A small contrastive audio-text model, trained from scratch.
Model: log mel input, encoder moe top_k, encoder num experts 16, text encoder norm layernorm, text encoder moe soft.
Training: adamw at rate 0.0014, 10600 steps, batches of 256.
Rows from block 5 of the audio encoder of a small contrastive audio-text model, named by matrix and row number. Rows with one number within an expert belong to one neuron, the router's apart. Each number is 500 + 25 x the weight over its row's rms, rounded and kept within 0 to 999. All counts start at 0. Numbers have three digits each.
After each expert's rows are labels from the 100 clips, of 14848, where the router gives the expert most weight on average: "responds to" is what is common among them. Only what is clearly more common there than usual is listed. The data: synthesized solo parts of chorales (CocoChorales).
# router: router (encoder.blocks.5.mlp.router.weight, 16x160), inputs 0-53
# up: expert up (encoder.blocks.5.mlp.up, 16x160x160), inputs 0-53
# down: expert down (encoder.blocks.5.mlp.down, 16x160x160, transposed), outputs 0-53

# expert 11
router.11:488462498484497468514534468524548545499533555540487485507542481498528485511510482458533497531504519476479529489477479499514559535502454490501532520529506494503516
up.0:512513488516463516450478553481460501493509447472522490521517519514521501508481510528486488522453488486496480499535497530502459478486507480494514453515476566518470
down.0:506504508509465473492482509506463503522508520495469499496509506538543505488501452572539481499489480478533484516546481563514482509440490503500533508532523507477486
up.1:491498493559563549487518518545481452492506458484499499512539495496489547519513470490508497480503462502510493509514527497498473516498508474515481471519458499454481
down.1:488510499495508487483524524515443491494517478495502457467514472503570488525508501495482519521488482495476525515511480513522518542470455439525494528523449508459486
up.2:502539508511463488484465536499497502502533488467512500526509499523516512509455497548527504563432490451517446518495487520485462454508532510508528483507493513489443
down.2:515505481511473471500467508505496530498498552485492509502527501530499489485478472561544501502480508491510522453537515554496459506463537526515489479505482512483481
up.3:514525447495495527467473473470518486461501519512464498530527490437518546502489506489470485494512536487478529447517482504529497495491491505485512478499472511524476
down.3:466465564495553511484521532524489513553510532464494515475517518494497510468486470513512499492515503523550545498492510472496522532481501483512478467459522481547494
up.4:499526498537469506487494510497475486493511466460516476515484503517520512501446495517467447496470507478488474502528493526511460443509505493480523465545467559511455
down.4:505524478552511504488511501512449519534497485463498519505479518520506481488473490550530485511486498518519475497553519555483453507489512524488525467530529510487505
up.5:495486479510555522471525497467457488491487456478519515505480514473482508525506529459498531477482480546467482499520501465497480491524510504505497488539489513488479
down.5:545514529468497461525497491524489483492483493466489575513520495482483485506515508509525533541474469498476529531518507477467481490553525480494513481494508534478506
up.6:546518486514513538483501484521489471506460478452504528523488505459466540516505501503478512480462473514504514472560526472508482498486519506498452478481468491517501
down.6:504541516517526509497518498529497491555539467458461545447492465498488539512531458560501503491471484529469507544494474497493475507494553509520530514502490468479473
up.7:528478490514482519480498518512495479486474467465505537539495499518499495495476508536543492539460481477535503454516536497456456522491549525474499529527502497499490
down.7:498499501514510492516523508493493535537477472504490460514466530491487521509519512458483495462496491520488499485495539516509516502473480489515503507464473442504531
up.8:517521495530496519444523513532470467491472471440502507490495500473517559519475519542497538566496504513492480510518520512469429475489515488486500456493450500513472
down.8:537540472512478502499466500507467466506497485479449531506529478483473511532542523485504523506458469512477474527478473450469493507536536493489484519527528507478518
up.9:520474497500494511509528511511523493480501527512486558515507505482470536500543530445488506491533504518471543510499493427475509486532490497492510460432499482499542
down.9:491491516470513463517534515480535494501509531519463479522509480476474507474470536437474520488542501482551550463459474487512529540514478472493487490475469502526492
up.10:516460505500489501517535493505515504483508506512494537490505502503487526502501525473482527527547480522468533499511498455465489471527483503484491467441522471503534
down.10:498496507479520460516530496468545487496488542527462479538482488468473501469460538445491510485522528472530562476460476489521528543505476497494492487507464493510506
up.11:525468518518499526503547513522508492487505499491494553498504519529479523489530497446475490515543488533488519507514500425466510479520502487453465457457526461501512
down.11:486494516439512470540518484473579497482501528506475515528518480482455482505511498468477507458532507480523532470473502530546529507527483488481496490515495512502512
up.12:525468522555552540479537531557440465522497509489504520501513490526504529473490502516518507508500460508506520543507507456480498460496514479495471491493465459527512
down.12:506522513464464469496522468497523492440524473510517478473517490507505472511505494465429490535502531484467524477485488513507535525500446433502461517534464526505515
responds to: note C#4; bassoon; cello

# expert 12
router.12:488520522474545466512542516527478517526504531531513494481512496520529506500539506490508533525516485471509498518463483478459508524523460476485489490514476474472528
up.0:530474471524497543466494554536478437510487482478458505543500492476484564497509496507511497486520485499533480504522460498496465513510568520506519498491492490486479
down.0:520531498517507527447512514477506488488493494510448520594523477493475515542462501483526512475500465473543473466517482472509506511520528529477474470455504529504489
up.1:504514487483507498459490529508459505567497463500503514515488479532498502499505521485531489467516518487502434528473513485437497520531527506469509520475550486460520
down.1:483496485508523478506504488497445542505497464496547506458472539541535475502511486530476480515521477506482524485525551537532502477482488499510494487538508501506521
up.2:502459486498500510531506553558452482474480469446523461483471538469508529479511506467493510484530511551477509494535470483451477535508494535525520470495502481503467
down.2:480496500490530488510456517503530508457546483510507501483577494485523483518528480492486508481480517490471521519484504493529516488509516478528516521500500537542508
up.3:517467509495536492500546480536480496440502449443527489524497533472502490537477516453495513486463471488497509517517537529506486502513500488482485485513481514563481
down.3:504539498518441493513495549468474496455523492496483508508490507509520499504502541502511476518511511510506472542508480475477471518534492507484501471505530535498491
up.4:514489479472504495452487522506460507533492493466526524498491507523529484480527492489516476489492487506521459511485485486463513524515505495465516520534529517507488
down.4:505481491490485506521488490513429526493489458488588488422478542504514501481520480526463472533501523520476500504533508508525519495485473493506464502576522481519498
up.5:492499500514519528503525512549473516527490472459524464488477518507492525441509476484486496457503511523489467512502497497443472536509532507478507476477525471486480
down.5:459503467514523519525460480499484519486524463495549503470493535506539476515525493517498514472533483526484492507510523470505495486500510552485493514499535506536525
up.6:514447475522507536504477501547512474452483509473485475483537523456485533432482462492498490521491488513491536479537464509510462498487537497512516459517455499537480
down.6:481527524514544490516506465505543510496541520505523508493529495530517469465510462500487519528492515498501479497468543482457522483484505490489495560493502493543563
up.7:522516448503486489493460501478511521495533488484500484484476502453514527515455513509518480486504521546463490465536513527516485481486483537509487506491508530505459
down.7:507515504477477480451502494467512499523512519514457504513557481517463519484481532489494509537527524486559467462495471510509539541511501457503482497425482540502470
up.8:540479541535513497507537526555521482483496520478445528488520487467473526504479495516461522536505470518472541541478510502538487508486532486555504460524438478543513
down.8:488507570542498500517509485530528500525497544483468512486479515501511500492491498540505521508479511495490486566460483486478472498502521472485543495485510507474510
up.9:492485481525473531456474498499510462495504493495460487512524493496495559476479486523513477497503461499529473469539483536480471498475539528522503519492492506495438
down.9:525534492520509514514496520504480511518484525518458501556511466512470515519466526490483474477503471465526483463503490500547530516532524500488474477447466481488503
up.10:481468504506527530507523505539470517483480480463514515496510546494507513456485490456510469446537462546515527460544471507455490551499487522496513465468514467538440
down.10:463533494449516496500458456494553490481520486495516529505538509487479497530518488483516503464497536492485503500509502489522514492521478508483468521493533538551525
up.11:548483515514482531476511541554513447498470489461476540507506494497502558496493492488506503490507445522520513534504506501494438477510549503516496485519495513514503
down.11:525539501513511505478508495456495521498508491521434509552508492503466528513475518481525522489504484507508489486498476512483528517532519520462479494436498515485465
up.12:526476500506480473480470534531480419543486546484487517492513463507495531489506518516548523520519531485488508514475518450474474497516513499501483470496477523488518
down.12:504488509524487480499499504499474519517515550487491491447466539524526478487490508518489508532495503534489539475501512521517514502475478461510498493491458491475474
responds to: note B3; bassoon; note A3; note D4

# expert 4
router.4:463480487476514498496451486497413503536466499496526477536481494508514504483532498489499461473491495453533455507528482490532500472512499506455512512465534489536501
up.0:493491476507475534504481532469539466498517527492506560475497519477529517484510487514529483486518505541482515546484462470482468486513459520521507494514479552511476
down.0:445524509459519458530443470467534485526524564499533528490484492502550456489550500487515518495505476495505512474475475450521488531476476501498519526518494531537512
up.1:502507466525504547515523548534516498449463501511457493528489539463494517511490508510487537479519494489479513496517448488517511472511494522472501514499491480513514
down.1:515461492498499467511512523496463530499452479506490478516456541490492509524463533517542522484463543491498523497499554491474518478516506509461474508501567494493545
up.2:488508489522487478461487523469487491509512511519512516516485487530532531530521506539514501500500491512521490541500492520482489514506504489538492509475510518497486
down.2:479544509503523481517488505467523533540516568520549522476484517481522476534545543467478514498471479519546490488490489455513544505507487479501538521498474491556489
up.3:508491528535489553523512489504507506478501487471512554511547525515498509539514458511446466497480450514488510501545491529541458479503515519518516508534476530523514
down.3:467484515499480465517508489504508532504497485496542514476506528508479522500556486493471498496478483502496525511521507549511515505526488487552525538515476519448502
up.4:500495450509495512449463504517497469477488527517503491488504496472536525502513533486531540479531536503481511523477462457478495484510485498483482518493503493536502
down.4:461493506438486511527483475484501516527482563531527495503496519517535495490538510482497506468508530485481469510470492476490532473486482519507517514493480474531522
up.5:473496491492458458494463508493488492496511503480501508511517507549541508489515488515545499520455450531519498492540507514502462496487519508514473481481477544517452
down.5:474504490459492458498506479453525504553518511517512489477500471510504478500521526471496513522511477489497472463462498513511520478478484478532525555541465484503475
up.6:503507526543512521477527493544490484498516509458497464449530490465509549471490494469468487520509473518500535487489473494495462525464528478547513432501437473523454
down.6:506508509477468485479476513504496492510519494475490531502514499496492504507473518539493512511441523537505511471516477527523511522529483499512504491485450563453449
up.7:507518476497479492490483500503529457464515515449513523466536509513534488475537502476538518511497471501485481491483456477492443485481506486473489508516491546531478
down.7:473513496492472508520513515463544490483521542541495527488517469524553484508519489474467500484516483491465508494476479494533507500469444484543505512556487486499496
up.8:479495505512480558550519535486460512479470483512500498544501552465476512541521497462462474464501504489474496485539464493544511487500493519471504494480507483534549
down.8:506466458535490504482478527512512532497476509523480480526493536497484516479500520509506517489506519513491525484517517505466504519486547541482502527462531474483510
up.9:504488514523518485460462496521487502524494485485485493517468476516503490465496484493533500522499470499538497537503511458448493492488518471442487475469528499473503
down.9:527478504492494499481514516480473480489502528524540499518530466546504476474461530493504454504513488472507449523508459493488484485547470492516503499513444519498470
up.10:484496497518485507510473507504487487497503497484493515508497530519519527523531479504481479533485464562500545472544496523512487502468515497516494483488459517520474
down.10:456496486493461445522468478461480544538510514488525491510482510487458524522533499486486496515452467502520506508494492539540516513483505497534537535488463501529490
up.11:523552518520489485541475514539527466454514544482514518466475506502487492480462539538497478533496531534468488489538533516489460528494492538500479496534505497513529
down.11:509571514503466495507483502483448499478515516493500510528513472500510506501499497507507458508530493502528530464552529536525497512523424503458475483503535540500530
up.12:493494462527505489456442498507494485522488515489491498528479495517509489506486509501561519509488469500546483526505511470474475482477523503466472490475528537513481
down.12:507477519484495490491520492481500492514512531514554478509528456531509478496474490471508469504502459458519454503493466495484493476519477505530500526513426500515485
responds to: note F3; tuba; note F#3; cello

# expert 8
router.8:477465498514475494468521531523544565499470488507510503485461489534501476527525457517484512478523499491527520521492524496512513537464523474512493490477514508449478
up.0:518490463520453533490466513534523484459443504480503512506489477468473504497497501516526522530490451483531519493521497496512477494466555515496467496510484497544483
down.0:468437519504520487475512475498500511519483507526473492485483521515515457491551486459521534512481467540558520473509486472483517569469528443465493500486519531519490
up.1:458490498486505481503517538474471482530485473499493507525462471536496508524494539466525526517493521525486519517523565449471443484527486496515441483466487521449520
down.1:488483511505525474506530518492512516476503431492490496519518482534478472511452455489482490506523475503490520476513553528508471468485506528509490472535513516498541
up.2:512470525507468506492476484527527493478492497483513521493514501536499526487485494508524492546485472520505546472512535511499469481459506465490420490476435517537472
down.2:453479524498549497476503485511526524497494487515485512483504499498521473461498456457484519488512465539553509487520492490504501526460532487487519509464514496552517
up.3:483436515475524487459531541513467498501505508517530476512477497511522509537514525503528527537502518511508498520498544474454482487484517481514469496470497524474501
down.3:475481525498476485506512509501513480503516481549484442531522489536521510509491463523465481500525515466485476491443524517514503481500487512509518511542474477494518
up.4:518492527552489547494525527505520495500529473461471505508511527484529525483449487492476485525497479523509518490532509506489489478483494485475500459479511541541459
down.4:523493501514468477480480497499509474505442546498473530483516462498491525493504519502511471506504450515520490535507498506511476469480531466522541499488453491513500
up.5:522488449546462550466495549539497488459474484483507521508521497494482531458520496512511494515468473507507525482527491495476460478493556515493452502500481509527476
down.5:466495475509486473501470494478510508542524493508491473496464487485497481533544496527505503538510497479501493535456481498492510558488521500498531547496533490506485
up.6:502491515518467507497478481537533508452478504476540525493493518514509486513496476532526495552494489493531507480506515547502467486472533476501499491474476516563490
down.6:471447507493523515458500515510532526521477493492471514474536486498513490480514475460506520493519465519575544491477505480515507514436547450506512440448503522566487
up.7:519508502539490495482501508511488486498471479478476538517554518523481530473502510491538505524493471521509509489528532508452475487482536482449467492475489507504467
down.7:503526488508505484500495465471473517530484473540509527519459493512477503498445502494499492474511502498514486477472509509530512475515500506444520473484535500524537
up.8:522488442486490519469486554507483498534440489499481506518471472441485504487515509495515536499498515497519505495499500459472483509506554517500498509491494468490489
down.8:520484484473501461491475470495470484500487475509515438502483495502503492502506464513520502514496498485464436486527502524468498547501503517493482528550524529426480
up.9:521476482558442525497484508564508497441442499475486505524511482478462504464497500519526522526465468493518524483522509512507469501465574519479464498506471492542488
down.9:455452524513528487486484487486526519517502512492472485489496513507533462485549495473514546503474489518554521479491477490491522572470523467495505531508514516523476
up.10:547458518519555517456540500477487483488483445473488505525524522444480519509474501492498502532445476507521511468504455510509500509509528509488463442473524514523447
down.10:512504471541501509534497482535476497515471502484493502471496530493451505540498537488575499497478484507503504501484529511500440476503517507467544466476511506459535
up.11:491477507538471511523505497541506476467431499479468513521538518465438540529533473532499486480467468521511496518525482519524450519516553535506521495498465461493507
down.11:483453498511543525519498531546497512488479520490493496454506467473529496516474494500555510510494501482505552501457507494476478481458517504514510490479511509514515
up.12:485493508473531503461512462478488502555523526491524503542485504518457489507490476447515474494503469451532503460513489523503565498525443486468489501483490573523497
down.12:506528502558509477532494475509487515491491533507478512527490535513461532502490506475537518503480475519491556505495521512525481514521507504477494504511450472474558
responds to: note D4; note F4

# expert 3
router.3:456474486462508487531558519501494500487486497569510466503511508501518452499490514503477493474480491469518503531465506519488522499489444473534456536505511497464529
up.0:537484524541491511506496546514453493510516512447474505503495460515471558496495508522509483496515500538537465488528537479511420525496519531500513482476492454491469
down.0:517529536514478498507522489500475484515519509513477491484474464526457492473487524514495501524465467529482499507502505507501525508473525460509449536508492476445498
up.1:492510462500498518495523544493504491448506501518477468540482499468511514511486555450499489483513531486463522490539506484508515484523487514469512504495505500483521
down.1:496536470474530502476516494477499519506542502511459508445495480511507493529494492477479532514501501510514526519479507483530557484506459495527444495477453495508484
up.2:534502503503471494512490499487503531510511481531503520526460507501506492488466534510489451513494542506514482476566498537516480512500523529492527491519523485479492
down.2:522527510485478497506519473507510511474506472526543496522476490519496488506499490535437471517523542473498508450528533542538492505478484490448498453548514530522540
up.3:519526494535520579511523556503460479454494519515461505541513528475512535452477538476485511479504460492497514500516443486504500491504497512488487480465488468488510
down.3:478469481517529504528502497467461476509475520518497466518496486487512519555482502468562489458483434431490519528469488490484515476498465520538496537469507502484531
up.4:489517476544526578526531511495484497468508529511487508520494543488512494481500518457453500466477490483454518486495460489515524464524482499498506497489473500503519
down.4:494482480512553507480521480482464496522494480483477492542477489468466512524470549457526503460473479467524498503509501494517540462526463501502499511466497491524519
up.5:493470516549498540555501487544543531488490538505513511464491527481519504504503460513483501504519495491506504454527492500513498513484524499470545471505497516491490
down.5:483512495494482479523495499488504494484514522510460542521550539539497503451512549470475491524547526498475542513480486533514504467508511490456490506516468480505515
up.6:509512480533504508471497528554502481496513496485472503502513507529475581518509517507499489493517499532499484515537511473494465520506523528493497492461511482499473
down.6:476490525501498489507521467475529478576499510516495487479467479488533485510546466530479513515481502528503486503453496490492531503514488462501517489524471485470485
up.7:510479474504450532526501487482524464458451502503478504489490480438525532497494487535494465507515481519477536500510466524508460479485506508515519469537457520497467
down.7:517479505496501481525513490491463476489488488482522548521509519526505482493490501499539465499474492493505495500534522483449481481553464478447470502508502542496522
up.8:540502477537487547492475540545492468478481524473480510518506493484472582481481520503515498483516516538500508494541482487503440503501540537488523478481507486488473
down.8:523510464512471512484476540516501502480508507498448521536526516504476532469496528462515502496521498503499506487553487518509462515529555542484507488465488500464477
up.9:521544500520478525489496539531496480494499478484483484522515480492453586512486480511506486497500490506528474495509487506510484550493531524546509487475507462472459
down.9:494481558478493475533535484487527514565494496490489493491483481492469479486501496524489509488497502484512483519438493521503527463498512501528544545505487483469510
up.10:498495479547528569521523523508477493456460534527500509535509537475498512476495532476471491475488471494467520502516454473508519472505490507499503499491495490517533
down.10:487501486512554497497517496464449494501492487485465472533500499494470478520456547451524494483473442468538493510516500516520531450522449525504487528468517505507520
up.11:515487495530523527506457498516528497489512506501466476462440499428482534504458506494489502525525529517486516459499501495485491478440532504482477486481514446529504
down.11:554495514487481492508481516537498486494501505453487519509529499502504494536506484547533460533474509495485516538520514505513512489542511493481490482487474520534477
up.12:513465480536475532540490488499517476452455501537488478502491499469515523503491463551498482501520532515470518479504469508508452482459519523507511469525478526478514
down.12:527489499486467468514497512494469474499506524518509550497537503510506490511507501538540485501471504501507491547524495465475483517556475498473475485545513562463521
responds to: note D#4; trombone; tuba

# expert 9
router.9:497505504509485513484495466518542464494520477470488516489460506506524473494506542485463481483526561526483484486502449485494475468491502492493492500520471533515503
up.0:524484462488488455509488538533464484510447522515472486512521515482487541461507468518505509532478497481483494485553502495496519525507500501499473478465500478440481
down.0:547469502499485519508500539521499518526504550533452476504501493491503539467476514490510491501483479488483492495536492497514513543483488526540505511475490451488475
up.1:505523459505510534547445512511499482478485547505526481497492523461521507474485474523481496523501513494464515484527506496481482478510487549482495478494526481506501
down.1:488531466456491500497480485459488528536524511505552478487497515495504516503542496474462445499526545494482469478492496529479559505507451526485479481448516477517465
up.2:499500425447512517465489513465489503497494534498474474488500513467508531472519507491516487488443483514485506471545497485563504509464482525548473451493467503517435
down.2:536510496497531494481501496530438516526488471476505499490478540494472512485483499486521527485516507512508489475551513483508495524495501521484479475493510482471482
up.3:524505486514482470512437512525497489455483512513523506493487524484471512481472501523504507532485513482504482444552530527503511508472513502502452467484512485493481
down.3:476498462495496492493527491515514504471528446490533477491467510525554443523503481509499505516524513501441511510505500479494489476514489475446508468528525544492518
up.4:501509431465504486459491493470474530489502528534492475515506509486512523461499534489513485489431474521512486443567512481565508521476489518535445476489448525498452
down.4:516523482507531496479509489500443543523495458490539477483473544508459524487496503478503505455503494545485439461540506508523501520503492529473496487487502457466485
up.5:532479462522471564499484521545478443454486505474517511471489511484539512494532466523494500498508498497512502497497459492508461501459514479534512508520472502518457
down.5:497515503514482467485502499482489522498523511474444508479526492524526475485499487522534540533498477481489502500468450492486493510464502428507530493515515516497512
up.6:522501483488497504502460531536427476468492492527519486522481476502492529478459525516526527540474457469519545474514547491492512523497520484517464509466473498523479
down.6:524464513498520509488489553502504482478521479499501466509521470513533515510503468476480447449512500458463539518530530498513501537528454514503465501506520523471502
up.7:553500521519490483538512492545495511431459521493524511488450527472481501430491481496485495511526464522487539464537488469531472552483485507483477464472511502522497
down.7:463461502463482463510505485468494545532475489497530504476456501484537458492542499482538504519523515541476489499500493458474483536490494486502561477509508514506503
up.8:523511471453464419464455487513522523503523536497475511473527497497476502432492493485508494506500555497484490455519504497499520514519493513484476510489527524497473
down.8:486512480502498466477499465469528521519520454498532493510480512546513433519503514485510479516474498510519470486473522507499510457520523492444505513522548549523481
up.9:539476472490474470532520525544444489503446498508506476510498496481485532489515465537548535526491470471498510478516500508496462546491520503538524476492486491470498
down.9:544490509530482500487482548500475484512523484511431503540559462483464549523478509517508517506497481472490535515518499515510506522499519489524475492463481485481466
up.10:518491485500481502505482558502448473511460491511500491545507498472473549488490499510519519539463473476490478494541527499475473508530526509511474486452503478451478
down.10:546506496516490517475500547503497490532495491503462518546482480469460541527493513514505518484462501472474476517494522477479510489521522483503472498487489500472481
up.11:523508475497494465495483539541478484497475508522488490531537500479468561455473467518512510528460488470504498487540531500484505518512508497506466474470501482451483
down.11:533502503521493508470486567504487505526519531519445475518511466469481543500482528499489491506476489474485499509509491485516536514487502509553492489457493464495453
up.12:568501484507519554521474511534503472443462524452522492458477532478508510458496494501485487512521527538478489486497472489465483479487513522487513482506530495555469
down.12:505526488469486470487483486476503532549522570495469486454517468498530497461511483503503518539533511500510481490483467494443519536467499468521542503477507467518476
responds to: note A4; horn; oboe

# expert 7
router.7:490474530508529520507561559487534492511474534484499508477492523497528493485504480490521523532524496531527535476487461475471489527482477476516510470491482482530478
up.0:499509471510528523484503467513457428489484492444518518506510521466498553518511500490473476506516486451491507490513478520517507462497470475499463453515467484517501
down.0:470540477492510477491485467476513476505513480477510485493476513496508502540480488480520476505558470450540497473516490544490507512463479486498499486510532500558457
up.1:554464526499497496507530529500476536457442450497494507534491539496478477499512529483465539508464460506506488491513523494504544507498550480499501498448505485526494
down.1:542447497490494499514537505507481559492456462503505477514493532478456470522517534466460500472493483488534497519513516504520561529503539459492496520466511496525502
up.2:567481502486445505540466512527545505468473524505459486484500496480498503491513486546513465518537500503489510493472460540538491515482521517497517514490472509497478
down.2:499453528465492502540492501498486524504476503524501508476523516524489472441536493470510513461526485539498511497493502448493521492489494511516483504485499517480511
up.3:496484514531508498494510541487475472509477531495509476517445532492523532556513518472507463441536494521495545529503461466516461513500510511512489446488482501545510
down.3:496469529481542508502506500525523468525495453491532512487485447495486513536476473491513477475507497492513491538475533460447501499508533486522492507507543486495522
up.4:532491544503523480490507488535488490503499467451541489486500499491474549500482523486453474518468524493497487549521549497486486471513503475482505477500483510519469
down.4:488501505490493505497503486505511506522498549484478488495503533466450516484528477463492502534501506522514499448506517523550546514522518492451511485517458473552501
up.5:511498477486489505522497533539520470451469526496472497500491517461494507452519542503518527501527530520495540515468494471505501512506517517500471474473484505517498
down.5:514504527473486491527518493512491527482471476483513510500478523520501470496481524510473470518523489497564538483518512540484529534472525475500485505466521459481493
up.6:512538482511498524484494507484456453513455495480493519530479519447494524526520498481482447491533483477493514491558452488554480503485502515496519428514466502517507
down.6:466498487504515497472494487494526437529479444471490528518464465508484516561488464522529498479530473468533507536495497488507480496478488478463465488486517515526513
up.7:492459513469496488532478493516510484524471536485491494471435492504485498494471511532546512515559504537485510524491490490493465504499534576493529500469488483507489
down.7:472505517465524466512497467527529520530514504478527520435459486502506456499488498491499525482499474546491493496467514487504483499486518525521495483511495486538507
up.8:516541449521496492495440482531481463491491483485448519502491458506482559521472507516515488499514483474504506531528497541508485489512551520487479472447509476496524
down.8:541449497487476523508488546532514497476487501493486528538498504475487515493504531528515502477471527500500505527517501478459489480544521543475492517501518515451494
up.9:524549526547507534463508518517479501527518502453509517491464520504471504493455521521518519516459510518507457517549548470480474488487531498477507471491455495534492
down.9:503515490486535486461484444512477503543517507494509499489479457513435514484458508496504519536437526525479470460518528530506510489517537524469495509516486500458494
up.10:508541495536488521493495492533477424490498483468493480552516501491494560497475509519502459484496486450510441514526497526527510497536490520497485505498465488496503
down.10:532530540498477494526519467482474497507504504490496510486484504493458529542508471504516483529514483529530487483524505498456485488516479492470506481485487520485466
up.11:520519490490471512512492495506482525457468499534492521481508524507494498494520523509532522528539539507503517490475487514446513506479517486493495556479506461469483
down.11:544490500487499499513490487482479553479515499517479465481538510510520490440527523453476525498528481508497479487477472477524517507433484492549462496493491496512464
up.12:520507460513468473512457490517468456481485497501462491539496487494474537479471536494501477448516518481484495527531495520503463491525519533485482502474496533472505
down.12:553464478526518519463494532512473448495494479506477516519526493474471532515518512523526520510495523482499472520512503491478499454531512510479483522503529517508479
responds to: note D#5; trumpet; flute

# expert 6
router.6:483526519454489480512518477520487545512519518528527489478517496541531469495529445522498480469513516467494500488455531514481510521476471491533505537510522473447490
up.0:463436513514509533504485553494511500525474518510483468536493496480542517490518458508489524489498453523508552510508472490490501516500521515526517487483508509491480
down.0:464499539494494493512517496498502493484550527503477479503509469517563446501510468482490517513495471517555536499496481472498517536497498482497516516501468519548457
up.1:503495507516507522499470521499477483494476502469520556514495555492519522478510518421512489507520485517503520469536458495479463472505482497487495464492495515509484
down.1:489479490489471438493466537466499496490517537488496472495501506529546510497484502503503501497504522501482522500501471533521490533503452508555516511503491514509489
up.2:543471480511500526480521552506486474456474492483461524544496499464470545492487495458491526521526485516490543509516459481505476490496532484481466477493476501529487
down.2:511503481507482501536498539533511474460521531495509524499536461490499489513461441514514475460480506486440513487509484501493485523518425524535502524519467511455485
up.3:524492463477522514471507540482496476500491505479475501523449484491518535501473564508509505518521495550502486510526504485466475469518506539462470479447484509537505
down.3:478458503474506470539479504498492504498497536550495487502517521514516513448497481533506441520500522494488508512523521526497492510466512503493522507498496456509504
up.4:509490501525469509522463505515497490456500518438491514490499551471483517471480506486505524533527479501476498480532451511509467501485518491512522498493476547499460
down.4:448486468504495440488497546458477498477515523490499468504505501501546516494493491519496484533510514518475548508510492543535504539507460497533493517488492525471507
up.5:539447515523507522454518522498497447497482502493480491524508535497502523454461512486497523552522502495513499472525461483472475484497538489475466477477486519529458
down.5:485438484470479482531475519491527508449503545542464481514495473515525507487481451550514465448494492517464550504532468516554492519503449526550477517514497521495511
up.6:533488460505519560476500524526535476474453494491489533556485519483494514514486521476495526479493507525498516457511469465526501489482524517485449470494510499498490
down.6:527468529481473500504526505536507454451499549470468534491507497487521511486481499511537481501534486498485513506520466490482447511454494490495464485511495490524474
up.7:470509445493546503434509514477502464485482426453522477509500502464513516538505508485522530535501495474476495533477497482477441456526512474497477444522515521501497
down.7:489514492509473489525467491484523513483466518519505500539506484521484519516500516507496487451498543493500511512503554505537500484508523536502500487503529494540543
up.8:530519503516509488523492512516506506444511486465496523491539533515481498478456520495493478507539509537480508461543506500505509484518505531447496476446514519542492
down.8:478513509532495485517515534494446505491529522497485455494502514559525518444491500512489446487507484484489495502492522530511494510477485508498459533524489498501502
up.9:552508449517467509523487497494545519467503502491484501501504520493496487466451499488483468492481469523481464440554490530516499510498504570490514523512505512509469
down.9:484490520501529460513522528519481485498533478478525494467491497515502514482468505555498509539479532485494531550496550474473514493497460481505476489497505502464532
up.10:548492518517465529509520502541509493516486508520522507542487494496532495504472506547532499505454507446488460501470500500530497498507540512508498535487486476518503
down.10:516545494486510496499496491507535494512515472494481510473507451504438512500505515471499507463516489507505476500467494488500521464527518512487476513458496488487506
up.11:514477489518487531465496516480498469477491469475511521530556552493481521490474532453495504518489504466485493484510484481477524469541513490475461494499489529490474
down.11:503447493511458481518496519489485504458476558518495473503481511519525535475477494518513456475492475523442558504520488541534486541472469524537489537522494503486497
up.12:522487476481525530461506504505498439468487506433476540528510501466479541490468534473521565513522477534491509475501462456487481493520520504488475478492445509512470
down.12:516500515498488495544537513522501487475506543519478519481511491525536496442456479517486453532519489476489491515517503525540480466479475508515521511501457497480458
responds to: note A#4; note B4; note D5; horn